From a checkpoint of a small contrastive audio-text model: encoder norm layernorm, encoder num experts 16.
Rows from block 11 of the audio encoder, named by matrix and row number. Rows with one number belong to one attention dimension. Each number is 128 + 32 x the weight over its row's rms, rounded and kept within 0 to 255. All counts start at 0. After the name is the row's rms in percent of the matrix's.
# v: attention query, key and value (stacked) (encoder.blocks.11.attn.qkv.weight, 576x192, the v third), inputs 0-95
# proj: attention output (encoder.blocks.11.attn.proj.weight, 192x192, transposed), outputs 0-95
v.126 107 [ 69 137  60 150 132 104  67  92 102 145  99 159  96 152 144 114 136 109  99 169 121 120 132 101 125 202 218 188  19  95 154 135 137  94 192 121 143 158  89 120 155 151 115 141  92 131 155 114 132 118 123 200 132  94  81 142 146 187  92  64 102 162 146 146  96 131 132 109  52 124 139 105  99 144 130 118 111 150 155 130 121 137 108 115 144 107 146 109 157 136 130 109  52 170 133 105]
proj.126 101 [127 165 157 124 138 128 115 146 134 126 141 130 159 103 126 136 157 128 168 108 106  66 149 154 128  93 138  97 150 140  97 129 113 137  40 131 167  91 107  97 101 151 136 127 107 167 104  71  98 191 135 140 125  93 138  79 132 120 141 162  69 121 125 190 143 104 107 187 135 133  93 142  72 144 135  90 153 113 122 133 183  67 172  88 166 148  92 166  84 164 116 142 190  81 133 144]
v.127 092 [169 106 153 126  84 167 147 140 128  92 128 114 118  57 159 136 135  67 121 161 142 164 111  83 142 178 160 114 144 125 119  93 127 125 146 195  70 162 133 152 178 149 201  76  99 102  77 110 150 151 114 162 128 157 161 137 132  42  98 163 132 141 103 156 121  69 202 169 105 165 114 125 113 119 127 166  96 117  97 123  93 134 141 161 102 111 125 155 112  99 102 144 152 117 127 118]
proj.127 084 [120  51 131  99 137 144 137 190 100 156 100 108 183 138 160 100 128 142 125 141  78 109 158 152 165  97 158 140 171 122 123  92 139 110 104 159 112 121  96 189 124 126 113 102 164 167 136 163 107 135 149 135 148 143 129 113 127 238 152  59 158 109  83 116 176 127 132  98 123  85  92 146 160 150 141 161  84 180 162 146 157 176 179  89  84 131  80 103 134 105  86 133 165 142 119 105]
v.128 109 [107 165 104  97  90  88 110 153 167 117 142 143  93 160  96  92 137 101  93 147 183  96 101  23  76 206 123 115 131 112 126 141 114 116 163 101  84 153 205 169 106 172 139 115 110 133 153 168 146 142 151 122 111 132 114 146 126  42 148 106 122 130 104 185 147 124 109  71 115 110 192 130 134 112 116 137  99 136 125 154 114 130 113 169 139 128 108 156 124 118 115 136  83  92  90 182]
proj.128 102 [146 128  82 153 102 124 145 147 158 101 147  98 183 102  77 169 116 149 129 139 125 138 140 163 150  86 158 100 197 159 165 129 144 131 121 136 128 122  52 134 163 126 112 140 173  48 107 141 135 144  98 156 100 160  93 152 167 156 161 105 179 136 167 101 109 122 167 122 131 111 116 114 103 119 157 183 126 100 154 130 161 117 127 142  44 192 150  81  89 207  93 143 202 164 173 112]
v.129 096 [154 130  96 107 185 120 105 187 165 113 166 145 107 143 147 127 158 155  70 152 129 127  89 110  93  91  84  92 108 143 169 171 146 109 155 144 122 126 192 189 179 180 167 135 110 129 177 111 144 118 178 110 102 121  83 100 147  85 119 132 156 112 149 113  92 101  98  86 186 113 102  54 117 147 103  88 212 168 100 118 199 134 112 158  81 143  76 157 132  95 168 112 115 115 132 187]
proj.129 096 [138  91 107 114 135  63 117 117  93  98 113 184 151  88 143 127 143 187 151 115 177 189 117 142 128  85 119 111 135 138  88  68 131  79 132 111  41 101 157  63 154  97  83 124 152 124  68 119  94 158 112 126 120 133  89 147 182 102 103 155 129 151 145 107 123 182 139 118 116 117 194 116 136 173 110 203  69 118 167  60 102 109 112 188 146 138 144 117 158 114 124 150 152 155 111 143]
v.130 125 [129 107 158 155  95 100  85 119 106 133 159  35 112  87 132 147 138 137 127 154 111 148 170 138 114 118 154 152  87 109 141 163 199  79 129 137  96 195 111 100 100 163 133 137 128 132 172 170 148 135  93 150 103  78 159 155 113 205 108 147  84 126 152  47 145  84  83 139  65 116 118 145 112  59 149 137  32 157 147 122 136 109  93 117 151 142 131 130 159 145 127 115  78 161 122 119]
proj.130 124 [145 104 131  90 147 199 113 143 147 201  92  96  95 178 108 141 129 121 151  92  70  44 130 134 159 155 186 109 153 140 171 110 127 121 167 121 194 125 100 182 154 131 143 157  64  91 126 108 150 150 134 104  87 156 156 158  63  80 163 130 173 164  98 133 123 111 126 108 178 158 107 146 130 153  89  47  84 180 114 201 101 136 183  85 130  88 169  90 127 139  84 153 122 110 129 126]
v.131 101 [183 221 140 155 149 139 168 180 101 121 105 176 110 159 122 152 107 180 120 112 127 168  88 145  94 102 133  87 159 119 148 152 183 117  65 142  99 104 127  96 138 147 160  98 133 117 166 126 162 163 162 106 138 126 123 124 161 133 109 145 141  95  79 119 136 116 100  98 163 174  92  94 115 125 112  81 189 132 111 108 138 134 153 202 113 112  97 116 128 160 137 121 101 115 134 101]
proj.131 102 [ 86 101 169 109 139 145 112  98  91 113 138 201 166 117 134 100  77 132 137 157 153 117 159  63 166  70 103 151  62 145 103 141 126 118 145 144 112 149 165  74  63 139  96 122  92 127  80 111 108 109 141 183 173 144 102 170 154 100 100 129  54 145 163  80 101 139 113 108  85 219 161  90 127 160 180 175 155 131 159 105  99 172 128 128 153 114 116 138 128  83  77 172 108 137  86 155]
v.132 090 [180 166  74 156 162  85 172 130 103 142  84 176  99 100  99 119 115  55 164  74 116 125 138 101 159 141 108 116 108  95 106  88 159 190 135 152 183 116 130 127 134 140 183  93 175 131 145 145 158 157 141 134 187 118 165 153 168 107 131 161 157  82  97 103 111 124 137 137  77 179 110 166 149 130  84 165  55 130 157  74 130 113 160 197 122 101 136 131  64 184  84 207 192 100 116 119]
proj.132 102 [105 131 191 100 186 131 123 171 125 106 138  98 139 202 140 130 132 126 141 131  96  76 184 130  78 140 132 165  97 149 126 177 125 142 151 140 153 168 129  78  75 157  85 120 122  80 152  64 166  75  45 172 137 125 192 102 174 172 131 129 166 122 185 137 139 136 166 168  66 139 154 124 122 106 106  99 170  78  58 170 137 111  61 123 142 147 144 124 138 115 132  73  68  97 211 129]
v.133 109 [119 133 150 107  71 105 171 146 116 156  80 154 149 128 103 118 173 159 107 136 128 142  98 154  81  72 143 176 114  88 172 103 157 126 154 125 134 149  85 129 116 140  99 122 106 147 151 152 153 149 126 117 121 150 107 154 145 104 148 122 120 113 182 185 156 126 164  97 209  99 135 116 175  32 102  90 123 124 130  80 109 178 116 155 251 160 119 126 133 164 179 112  98 181 163 148]
proj.133 113 [108 125 154 145 109 152 152 131 133 191 113 108  85 159 229 107 127  88  98  98  50 114 124 155 132 167 133 126 160  95  79 137 168 142  97 146 160 100 115 111 166 156 169  57 100 116 129 154  91 180 156  98 104 110  90 120 105 129 161 112 136  70 132 143 155  38 184 133  99 181 119 188 110 164 147  96 161 156 122 179 165 100 134 125  55 115 127  91 177 111 133 147 171 131 137  62]
v.134 107 [124 132 120 118  95  93 201 103  84  98 103 119 158 182  90 112  69 134 107 131 131 151  98  88  60 145 148 185 136 108 161 141 152  71  74 149  71 107 155  67 139  92  87 175 129 162  91 125 138 118 140 134 143  97  74 128 152 109 121  60 155 154 103 167 138 122 173 105  94 138 100 122 153  56 146 130 133 151 120 167 124 153  84 152 180 132  58 155 134 146 166  84 141 173 130 132]
proj.134 100 [ 75 126 173 178 148 136 125 138 132  77 121 155 162 111 198 101 115  71 141 161 160 146 136 127 101 136 155 131 138  84 139 122 121 150  76 123 154 157  80  70  93  94 109 103 136 101  56 119  80 125 140  87 139 174 101 128 137 100 104 130 119  78 112 120 134 100 118 119 124 187 134 162  78 187 197 132 158 146 141 146 137 168 107  79 116 149  98 112 135 174 117 142 161 122 102 153]
v.135 092 [128  52  48 156 136 154 110 159 140  95 112 105  82 164 134 109 129 112 146 117 136 114 119 120  84 185  80 120  72 175 127 140  90  82 168 112 120 149 199 157 107 144 159 132 109 166 129 128 108 145 173 123  46 162 146 106 111  40 130  73 157 120 149 160 111 116 126 144 144 133 183 154  97 101 135 139 110  96 120 113 107  53 125 144 189 128 149 146 118 130 101  72 139 129 159 163]
proj.135 079 [121  85 111 130 147 145 157 179 139 140 137 148 149 129  79 170 115 167 133 135 152 197 105 152 112 160 133 104 158 192 119  56 146 120 121  93 103 146  51 102 165  78  67 148 173  91 108 163  76 135  74 123 101 186 148 115 170 152 169 124 163 130 133 102 143 135 156 126 123  91 131 120 158 121 132 165 134 149 120 113 122 114  98 176  86 130 168 135  76 219 161 138 197 148  69 160]
v.136 107 [ 86 118 114 123  91 126 140 134 111 115 145 160  81 152  66 142 118 185 120 171 148 138 151 122 119 116 129 152 127 185  91 137 137 194 121 155 161 123 142 104 105 145 184 114 134 129 147  84  99 144 128  79 132 161 146  77  81 106 137 115 111 121 158 191 178  41 142  87  83 124 108 142  78  89 131 104  92 184 140 106 165 137  88 129 144 176 100 203 170 150 141  81  86 112 120 125]
proj.136 101 [124 129 128 201 125 136 198 114 117  55 114 100 161  96 191 102 139 140 145 152 126 123 141 115 151 116 112 110 102 100 143 142  79 136  84 109 182 157 125  42  46  81 111 114 187 168  84 132 170  91  98 140 169 118 148 167 106 116  92 134 119 139  64 101 106 142 146 161 157 165 143 169 146 115 126 111 129 119 158 145 161 119 151 162  88 117  99  63  34 136  97 111 121 130 113 165]
v.137 094 [147 130  96 118 143 100 108 116 177 140 119 103 149  77 117 164 164  96  83  55 127 151 156  80 140  89 167  96 129 134 157  97 139 137 125 163 106 128  75 167 165 136 137 117 108 169  96  82 172  53 143 181 152  82 114 136 100  97 158 154 143 169 111 100 140 129 149  74 157 179 127 141 176 170 104 103 203 163  58 177 168 148  63 106 103 139 188 109  98 110 164 120 140 182 135  99]
proj.137 105 [144  84 137 113 166  92 144 184 114  93 155 152 138 135 103 121 155 153 173 100 116 146  77 161 103 155 160 163 132 145 128 104  81  50 190 106  97 147 181 108 202 113  79 167 141 131 138 107 113 137 118  98 101 141  79 108 151  74 160 171 127 146 131 166 142 172  99 156 118  62 135 140  75 119  81 125  62  90 104 109 149 129 137 129 157  98 128 152 221  82 167 139  82  69 136 149]
v.138 093 [119  61 112 119 105 103  92  96  83 126 136 111 151  89 154 131 102 118 184 152 138 142 126 128 124 144 163 152 168 129 125 160  76 160  54 159 120 139 161  96 100  85  93 179 144 140 132 104  69 126  99 162 127 136  79 104 163 138 153  46 167 122 110 147 119 160 149 125 131 125 107 153 112 113 168 123  84 168 161  92 110 139 157  97 146 147 119 153 130 109  79 175 148 153 141 141]
proj.138 091 [110 161 176 162 148  96 137 134 147  78 137  75 206 139 123 107 115 122 127 150 140 128 167 160 102 146 133 103 106  50 166 161 164 170  67 114 102 142  47  99 136 134 154  89 169 132 154  98 128 109  94  98 127 144 136  98 125 110 134 127 154  77 120 138 144  92  88 111 155 157 116 122  83 162 162 138 145  93 125 148 116 133  60 122 127 172 119 125  86 148 124 125 112  94 138 109]
v.139 093 [151  74 203 120 110 132 169 123 164 124 127 131 133 133 144  94  79 153 138 120 184 120 181 141 118  66 111  60 125 127 152 114  76 151 137  64 150 105 111  93  78 143  81 168 149 125  78 132 151 106 166 174 103 166 118 109 124 129 140 113 134 135 158  61 114 171 169 140 170 101 156  97 130  94  94 185 148 189 130 133 149  88 124 138 127 104 129 172  63 121 148 154 139 167 167 137]
proj.139 087 [ 63  92 100 179 147 144 125 132 141 155 153 126  93 115 132  66  98 128 106 166 139 168  68 124 135 149 128 209 120 122  62 122 143 137 137 117 149 136 152  57 155 125  77 152 120 136 154 154  78 153 114 100 130  95  85 102 127 158  68 141  93 114 134 121 100  85 128 191  92 148 142 176 176  63 108 145 155 114  99  97 141 111 144 182 180  53 166 112 135 133 179 121 166 121  94 122]
v.140 100 [142 135 129 122 145 118 117 147 149 138 159 171 151  89 141 143 162 142 168  89 115 143 116  95 116  96  86 128 102  82 159 104 188 115  50 102 144 197 144 119 160 160 138 156 156 175  95  89 185 146 174 117 138 106  72 100 103 104 179 205 160 114 159 113  39 113 132 146 204  93 128 148 129 178 107 122 148 116 135 151 117 131 145  54 146 153 130 103 137 138 139 130 144  77 140 136]
proj.140 114 [114 117 140  90 150 158  89 115 119 171  93 134  94 132 179 158  41 127 122 112 140 127 151 154 155  59 108 123 151 130  98  90 127 122 155 166 130 111 125 161 163 146 155 125  84 112 122 107  47 128  79 114 156 134 139 101 141 139 125 127 131 145 182 113 137 160 122  39 114 154 115 123 207 114 125 128 145 146 155 106  78 129 104 146 138  95 110 149 111 102 113 181 142  83 122  99]
v.141 099 [112 114 177 137 146 136  76 159 153 129 122 104  97 123 150 127 148 120 106 108  91 114 136 123 159  86 157  88 102 104 156 128 121 118 114 129 161 142 117 138 137 134 156 130  55 198 109 139 171  88 135 171 166 158 132 148 133 139  92 110 122 106  99 109 184 120 125 125 114  68 176  89 129 166 213 102  90 130 148 198 172 125 106 151 110 116 135 117 142  69 143 135 100 183 194 137]
proj.141 089 [147 117  77 133 117 121 129 120 143 141 134  61 143 115 117 142  56 154 158 139 163 106 106 179 126 119  74 135 124  95 113  96 105 145 162 106 101 118 138 139 170 150 130 184 105 154 163 148 115 192  95 176 106 133 141 146  78 173 158 161 157 141 161 198 114 141  74 135 165 148 116 134 122  94  76 103 154 119 147 140 111 107 117 139  97 113 164  88 114 176 158 179 120 133 133  67]
v.142 107 [147  76  59 159  72 137 178 100  66 108 127 192 133 159 145 179  90 131 125 127  95 106 134 187  80 128 132 153 135 123  88 102 115  80 169  64 128  94 159 169 124 149 183 169  74  95 121 162  74 130  98 153 136 147 134 115 170 149  87 110  98 131 174 134  90 142 129 175 135 136  75 154  92 142 125 122 169 103  90 123 157 119 109 120 161 116 135 125 150 151 135 104 184 102 221 110]
proj.142 114 [125 131 102 159 139  82  78  89 149 175 121 151 100 112 103 129 201 147 117  70 158 155 130 109 128 164 134 108  83  64  93 123 165 112  56 138  58 129 158 143 166  98 146  69 160 158 107 110 125 113 184  70 132 113  82 157 125 111 109  84 125 143  86 118  82 134 136 115 115 112 107 115 206 161 126 178 155 137 170  86 125 121 142 137 136 154  81 130 129 181 143 140 187 202  50 130]
v.143 103 [181 145 121 142 131  88 167 105 103 187 149 177  91 115 111 107 121  60  82 191 119 102 180 141 150  54 138 105 142 121 135 115 163  69 179 103 162 115 134 134 113 106  92 133  95 115 136 121 211  87 127  96 158 103 112 135 167 197  98 138 148 103 159  49  74 115 134 112 157 175  29 100 126 102  78 163 124 122 152 100 160  87 117 142 130 126  91 141 110 119 130 172 192 135 115  99]
proj.143 103 [103  90 137  74 172  91 114 139 129  99  95 149 139 104 173 115 198 199 165 106 142 138 120 151 100 173 149 170 105 115 105 122 140 105 150 159 104 122 177  53 132 136  88 130 113 125  89  80 163 125 101 160 144 122 154  85 100 127 143 150 114 126 134 120 142 121 148 201 110 121 182 101 136 172  86 103  86 145  57  90 141  86 105 141 176 137 155 130 200 131 125  71  83 110 169 148]
v.144 096 [158 178 129 106  60 106  97  97 117 121 158 143 159 170 122 170 198 175 129 153 173 146 132 110 120  79 106  88 138  91 170 160 117 113 183  84 122 156  75  91 122 109 123  96 160  64 153 140 151 113  43 201 125 126 168 129 139 124 137 143 131 126 170 139 132 109 152 143 181 101 127 151 172 141 116 127  88 156 115 113 120 142 105 109 115  90 121 156  82 106  80 144 116  79 143 123]
proj.144 101 [135 120  98 158 157 159 136 121 133 142 123 130  84 117 101  85 149 134 125 137  42 113 125 141 150 117 120 137 128  88 152 120  95 135 134 143 135 109 116  92 109  96 157  74 172 102 103  63  93 137 168 153 142 158  78 116 136 132 151 128 119  94 124 162 125 112  93  99 134  95 156 146  77 157 155 108 106 176 170 158 159 122 113 176 104 139 114  91 160 139 147 114  41 179 104  87]
v.145 099 [113 190 149 146  92 122 118 166 132  71 182 106 157 152  89 161 151 175 130 154 102  78  92 158  94  67  93 119 114 168 161 170  99  83 125  90 122 162  78 100 145 138 115 146 115  65 116 111 107 152 141 159  95 114 164 134 188 154 109 129 175 173 173 173 111 102 159 211 147 116 111 168 145 104 137 150  71 113 144 125 169 187 168 139 110 144 122 142 125 169  87  73 120 146 128 105]
proj.145 087 [132 133 174 155  75 106 140 190 109 154 118 129 111 120  97 105 114 128 127 110 151 111 148 103 201  84 147 154 157 114 106  92 101 131 127 141 116 102 166 101 110 165 144  66 139 133 157 109 128  91 124 117 127 125 140 102  95  66 153  71  85 115  90 129 131  99 141  66 143 130 165 138  94 132 144 166 102 213 159 115 163 106 120 187 115 129 122  77 154 116 146 157 157 175  87 124]
v.146 118 [179 145 143 129 171  81  88 108 156 159 166  86  96 105 142 122 119 111 139  81 114 117 162 139 177  85 145 109 109  91  83  99 123  88 157 145 152 121 171 148 179 129 108 117 144 115 158 124  50 157  83 139 152 105 159 157 163 146 152 136 117 134 214 124 124 117 101  97 143 128 131  98 196 120 141 131 128 169  59 114  78 146 139  84 161  70 132 104 114  55 150 148 203  98 116 150]
proj.146 113 [ 83 165 138 112 154 169 177 112 168 148  83 150 150 125  89 137 119  99 144 124  76 186 144 151 105 136  90 110 191 110 182 104 108 202  92 131 161 128  86 117  77 108 148  83 177 107 142 107 129 145 195 111 151 146  98 142 119 165 148 149 163 126 103 116 147 137 128 106 129  97  62 150  87 153 143  91 153  97 179  97 150  99  83 145 149 163 106  44  75 183 119  92  73 101 169 125]
v.147 112 [ 98 159 161 109 115  85 142 122 160 143 146 183  58 144 140 137  92 201 126  86  99  88 119 183 146 132 157 175 143 107 152 170 144 116 102 110 133 121 100 145 140 116 140 132  73 166  79 118  99 177 126 135 125 138 134 169  98 119  36 115  72 167 160 104 134 128 125 148 169 146 128 136 132  86 101  87 142 157  79 141 153 104 116 118 111 144 150 115 130 205 166 129 142 103 101 168]
proj.147 122 [138 106 104 102  46 108 132 172 110 155 136  39 167 114 166 128 147 107 183 125 196 190 138  89 127 147 104 136 125 161  76 123 141 124 211 156 110 126 172 130 109 159 129  72 118 140 134 168 161  84 134  96 138 137 120 163  99 119 105  89 135 141 144 114 109 158 194 103  92  96 144  67 115 105 155 163 148 104 129  86  89  84 172 115 125  72 126 152 165  86 102 153 204 112 185 100]
v.148 104 [113 171 147 161 128 158 149 113  77 111 141  79 144 171  65  94 174 171 171 142 179  86 119 160  90  95 138 184 182 159 157 156 121 104 106 120 153 134  62 140 140 136  74 156 126 116 139 131 122 131 124 134  87 151 136 163 141 106 145 119 112 136 158 126  86 200 166 103 131 114 142  90  63 139 148  65  98 106 163 179 158 122 132 142 117  92 175 160 190 100  72 115  88 124 111 113]
proj.148 104 [156  94  88  99 157 134  95 137  78 161  96 161  90 104 128 127 158 100  66 126 110 116 148 110 141 144 118 111  71  92 100 122 169 112 148 129 132 120 128 132 126 134 146  35 138 110  80 153 168 126 102 168 169  77 136  72 162 106 133  90 114 106  50  76 120  28 119 181 111 103 198 214 126 142 108 194 112 150 101 118 135 170 157 123  96  93 126  56 145 130 124  95 183 118 158 141]
v.149 113 [ 57  96 140 143 124 171 168 115  80 151 151 122 109 133 129  81 109 103  88 151  89 139 120 137 112  71 117 108 123 140 169  99  97 119 143  69 153 140 142 144 111 104  75 122  90 122 194 121 202 124 112 156 130  84 159  92 128 137 132 158 111 175 107 139  85 145 134 104 141 158 126 167 130 131  87 122 174 146 128 115 105 165 146 150 122 134 165  81 144  78 172 106 113 123 123 120]
proj.149 119 [132 117 115 114 145 156 120 148 134 127 146 150 129 162 149 147 153 139 177  88 126 145 155 118 127 126  93 157 146 143 137 111 126 108 124 177  80 135 115 119 159 129 107 118 173 178 172 137 112 124 188 153  84 196 144 160 139 154 164  87  92 110 105 104 148  87 109 145  84  60  70  83  89 120 156 102  91  83 140 110 161  97  94 115 172 134 174 137 131 169 118 158 142 151  79  73]
v.150 097 [135 166 161  66 145 146  49 146 161 116  74 117 117 104  51 140 159 115 161 171 186  94 198 164 102  54 170 179 135 102 127 123 161 150  77  86 119 117 104  95  88 109 183 148 157 120  88 106  98 174 143 121 135  92 149 109 132 152 166 146 134 138  93 113 131  96 147 130 117  73  94 109 124 178 151  36  27 123 135 155 139 122 135 110 116 161 134 136 105 157 100  90 177 124 107 136]
proj.150 096 [136 108 150 144 162 136  88  95 119 108 170 144  62 109 167 118  95 120  31  93 153 125  81 137 133 172 104 164 103 149 171 107 142 149 129 139 145 155 200 128  74 125 122  88 136 104  79  84 118 105 137 147 160 130  62 153 162 149 119 127  93 108 127 158  98 127 101 104 141 146 129 116 148 155 127 197 169 204 120  74 173 135 132 104 142 130  96  96 182 158 150  78 124 133 131 162]
v.151 106 [154 144 111 135 163 138 128 126 107 182 152 151  97  84 145 104  85  82 171  76 140 101 143 104 143 153  90  78 153 102 115 102 161 137 195 184 176  77 189 122 122 100 162  52 112 182 141 113 144  74 169 117 137 117 140 154  88 129 139 139 158 122 134 101 104 131 175  95 142  72  95 115 133 133 148 149 166 113 141  63 100 107 109 122 176 140 166  75 143  95 134 155 146 110 151 160]
proj.151 116 [126 128 135 130 198 131 167 138 155 135 139 139 154 194 130 108  86 156 156 196 111 150 113 146  79 128 123 126 153 102 158 109 117 129 115  64 150 111  70 121 115 105  81 132 106 106  74 117  97 189 139 127  81 114  97 131 146 162 116 163 175 158 174 103 145 144  96 183 171 120 135 143 147  86 113 106 165 119 180 155  95 158 149 140  89 153 135 136 105 181 165 111  62 149 183 105]
v.152 106 [158  82 128 145 129 164 136 124  65 110  67 143  75 172 160 156  97  37 133 110  87 128 195  85 139 140 130 145 121 133 106 144 159 189  93 180 146 116 116  67  99 139 133 104 124 113 136 117 139 147 199 108 155 106 162  84  63 126 178 103 157 112 129  96 117  96 124 176  98  78 138 184 147 153 135 132  83 111 167 126  90  93 133 145 141 175  89 112  84  84 113  93 133 147 178 165]
proj.152 114 [160 152 161 119 169  84 137  54 155  75 179  99 106 145 155 140  96 197  90  73 168  70 124 117 130 118 137 117 121 167 152  84  40  56 177 131 132 154 117  58 148 105 118 169 129 128 145 111 112 115  98 144 117 121 116 162 154 178  95 188  76  83 164 156 102 153 103 106 140 149 139 113 115 120 136 205 144 180  60 109 136 134  76 175 162 143 135 127 177 152 128 159 116 144 125 160]
v.153 109 [130 167 111 163 147 130 115 152 110 125 105 160 118 140 182 177  58 150 159 127  92 103 204  66  99 109 154  59 107 127 140 184 123 117  98 163 120 115 139 171 142 105 153 136 135 104 143 117 146  97 137 133  90 110 163 114  76 134  74 126 135 233 113 117 114  54 119 178 106 117  98 135 148 115 144 161 127 121 175  85 140  65 115 178 114  98 142 106 126 101 123 125 114  98 116 109]
proj.153 119 [155 121 165 155 108  80 171  81 152 147 159  64 123 139 127 118  71 153 174  80 205 131 142 133 145 129 149 141 156 155 144  74  84 132 160 111 124 131 146  98 117 139 105 177  62 134 157 119 107 114 132 132 103 149 126 185  71 126 158 109 160  78 129 150 118 211  88 113 197 105 155  64 113  86 131 157 136 135 121 156 112 102 125 163 134 126 161  86 154 186 113 191 125 157 117 126]
v.154 114 [ 39 123 170 138 128 144 104 117 144 130 145 162 140 159 127 163  46 102 101  88  53 122  90 151 158 139 170 118 182 121 140 148 110 137 148 179  92  78 144 111 108 123 121 134 139 131  36 132 125 133 203  77  99 143  79 133 152 113  97 119 163 126 154  98  78  93 112 135 121 150 173 115 168 142  92 110 173 193 154 136 184  95 112 150 149 145 122 150 127 164 147 189 114 101 109 144]
proj.154 113 [102  81  87 116 140  82 140 123 115 170  91  67 129 144 134 146 143 139 106 161 114 141 143 150 109 134 161  95  77 168  90 103  93 104  98 123 144 117 142 120 131 148 124 150 106 122 160 159 153  92 144 105 141 103 150  43 116 121 101 213 203  94 105 150  91 138  90 132  91 164 182 144 137  88  68 104 108  63 158 123 152 155 147 108 140 135 207 109 107 142 123 116 128  86 201  97]
v.155 105 [127 169 158 146 111  74 169 204 140 183 150 143 153 122 116 110 121  53  96 109 128 113 100 136 114 136  76 111 145 163 116 133 117 119 148 199 133  77 150 177 103  84 128 128 163 144 155 102 102 151 130 142 125 144 109  84 151 104  80 153 136 216 126 113 147 155  79  88 109 108 125 121 121  98 145 156 215 112 120  82 147 115  51 135 177 121 120 126 145  67 117 175 138 109  79 160]
proj.155 108 [110 109  98 124 173 119 176 159 118 106  60  99 120  86 126 192 112 107 122 143 132 160 120 144  72 143 143 127 122 110 156 133 113 148  53  83 147 134 104 167 155 115 161 136  78  76 126 150 146 185 131  93 130 125 122  87 113 146 136 188 164  78 120 183  84 161 101  95 154 116 156 178 162 140 103 122 119 116 156 185 171 175 148  75 115 139 128  96  97 176  85 126 106  63 157 173]
v.156 097 [120 118 106 185 117 149 172 163  89 157  99 116  93  77 181  74  72  86 116 126 122  68  96 200 162 163  60 108 145 101 131  94 130 174 121 133 142 141 160 119 132 151 127 176 105 168  91 119 159  83 191 142 108 155  85  90 145 156 147  96  80 126 103 139  79 115 152 117 151  93  93 115 107 149 131 105 141  94 135  86 137 173 118 127 165 157 149 131 135 135 121 121 110 106 114 190]
proj.156 080 [166 131 131 135 152 137  69 125 125 121 136 173 152 178 109 178 109 151 153 139 166 110 165  52  93  86 142 141 114 162 106 178  74 105 115 139  64 126  70 151 143 138 101 135 144 105 162 112  77 159  87 114 135 137 180 153 120 163  92 129  78 136 184  90 135  77 174 161 103 131 103  80 133  88 139 103 142 146 131 126 139 139 151 105 119 109 168 166 121 158 118 159 131 122 107 100]
v.157 110 [ 75  93 140 157 108 173 175 177 105 160  37 123 120  87 132 152 139  81 165 170 104 146 115  92  86 125 124 157 144 164 131 123 146 175 136  89 141 136 131  88  72 153 126 111 128 140 141  94 121  69 153  44  98 124 162 101 107  86 120 126 122  99  70 139 112  88 182 139 123 118 169 145 157 223 120  68 152  72 209  80 148 145 123 144 142 135 143  84 136 128 113 122 109 118 174 131]
proj.157 107 [153 116 109 153 162 125 109 104 166 146 172  85 143 142 177 145 144 159  79 128 127  60 124  91 148 160  90  82  72 174 112  72 119  30 185 186 121  95 142 162 144  78 109 204  99 145 127 124  91  95 136 140 133 151 179 176 194 122  98 125  76  96 150 132 120 125 122 145 125 154 136  56 133 112  88 195 102 134  56 116 189  76  97  95 173 109 182 168 195 150 125 159 116 130 106 130]
v.158 114 [106 107 137 144 105  97 176 128 176 102 127 131 147 188 102 145 117 174 126 104  78 113  77 145 137 101  87  97 192 174 155 195 128 110 114 139 148 134  94  81 141  84  81 123 149 147 127 148 165 151 163 134 106 144 149 156 167 178 172  98 110 136 209 132 177 127 126 162  95 161 209  77 117 143 190 131 116 136  94 144 162 141 177 111 136  59 165 120 126 168  93  86  90  97 139 106]
proj.158 115 [103  93  76  95  95 117 143 152  86 102  83 110  99 112 117  81 169  97 131 174  81 184 152 140 108 138  89  74  88 114  86  93 150  87 142 109 158  96 134 109 140 180 139  56 121 153  84 161 153  97 121 164 131  87 113  90 136 106  70 137 145 126  80 138 106  60 128 134 103 113 203 211 115 123 133 132  91 141 156 114 112 126 112 155  94 131 131  88 175  70 137 126 121 151 179 131]
v.159 121 [213 122 106 132 149  85  76 129 122 104 151  85 130 175 101 168 112 128 203 140 139  81 134 150  77 164 145 148 119 114  90 132 105  92 107 162 170 153 141 104 137 120 168 122 156 131 187 138  78  87  82 145 131 107 172 130 169 141 170 123 132 148 139  98 161 111  92 144  77 106 116 161  83 121 143 146  98 138 114 150 105  77 104 162 135 107 146 110 172  68  75 125  74 121 136 136]
proj.159 118 [ 97 165 139  81 139 110 155  62 121 158 100 124 127  77 112  95  87 117 132 123 151 190 116 193 175 140 139 135 121  50 119  97 111 125 154  90 126 146 108  93 167 120 153 161  88 108 115 145 120 155  79 158 139 105  87 126 116 135 120 116 196 129  99 116 111 126 133 165 216 166 214 124 156 119 115 173 142 126 119 182 116 112 102 166  64 104  77  80 121 169 125 107  93 181 128 132]
v.160 090 [119 127  64 127 175  90 108 129 133 147 130 145 124 145  96 129 131 108 189  90 115  46 127 152  95 136 155 123 112 163  97 152 156 175 197 153 105 106 174 175 109 128 165 114 168  80 132 140 148  99 196  92  95 121 137 103 113  93  75 103 131 172 114  57  74 120 117 129 141 160 108 127  72 118 130 137 181 164 125 153 214  76 171  86 137 156 116 128 196 148 177 125  99 157 139 156]
proj.160 096 [171 160  81 112 111 177 166 179 111  55 106 174 155 165 147 116 124 151 113 153 123 155 115 144 173 103 166 145  87 144 158 108  97 100 105 158 117 137 123 106 101 149 143  96  97 161  94 154  93 142 130 155 134 100 134 152 132 104  95 125 142 105 129 215 179 137 146 163 148 114  46 105 124  59 192  95 125 114 150 102 149 109 114 102 114 140 110  99 133  87  84 107 107 167 110  61]
v.161 102 [148 158  81 141  82 128 112 140 149 114  82 108 138 122 129 145 122 115 112  93 150 123 150 148 133 163 141 110 182 161  84 156 114 121  74  82 190 112 167 158 134 157  98 177 128  85  98 120 117 140 167  64 118  84 117 117 105 144 112 150  81 215 112 114  67  77  73 147  92 135 159  65 178 131 148 135 141  95 130  97 128  95 101 133 155 115 163 115 162 118 184 129  78  98 111 117]
proj.161 117 [158  87  99 113 120 131 192 117 109  99 156  97 161 135 142 109 156 169 145 196 101 113 127 129 120  96 147 165 105  89 155  98 105 127 133 137 156 158  69 151 119 108 147 130  62 108  93 156 130 217 104 162 141 129 126 118 144 150 159 115 147  97 136  98 163 104 195 141 125 128 124 205 107 119 145  87  83 162 115 133 157 105 131  80  63 137 134 115 144  83  81 136 131 142 136 128]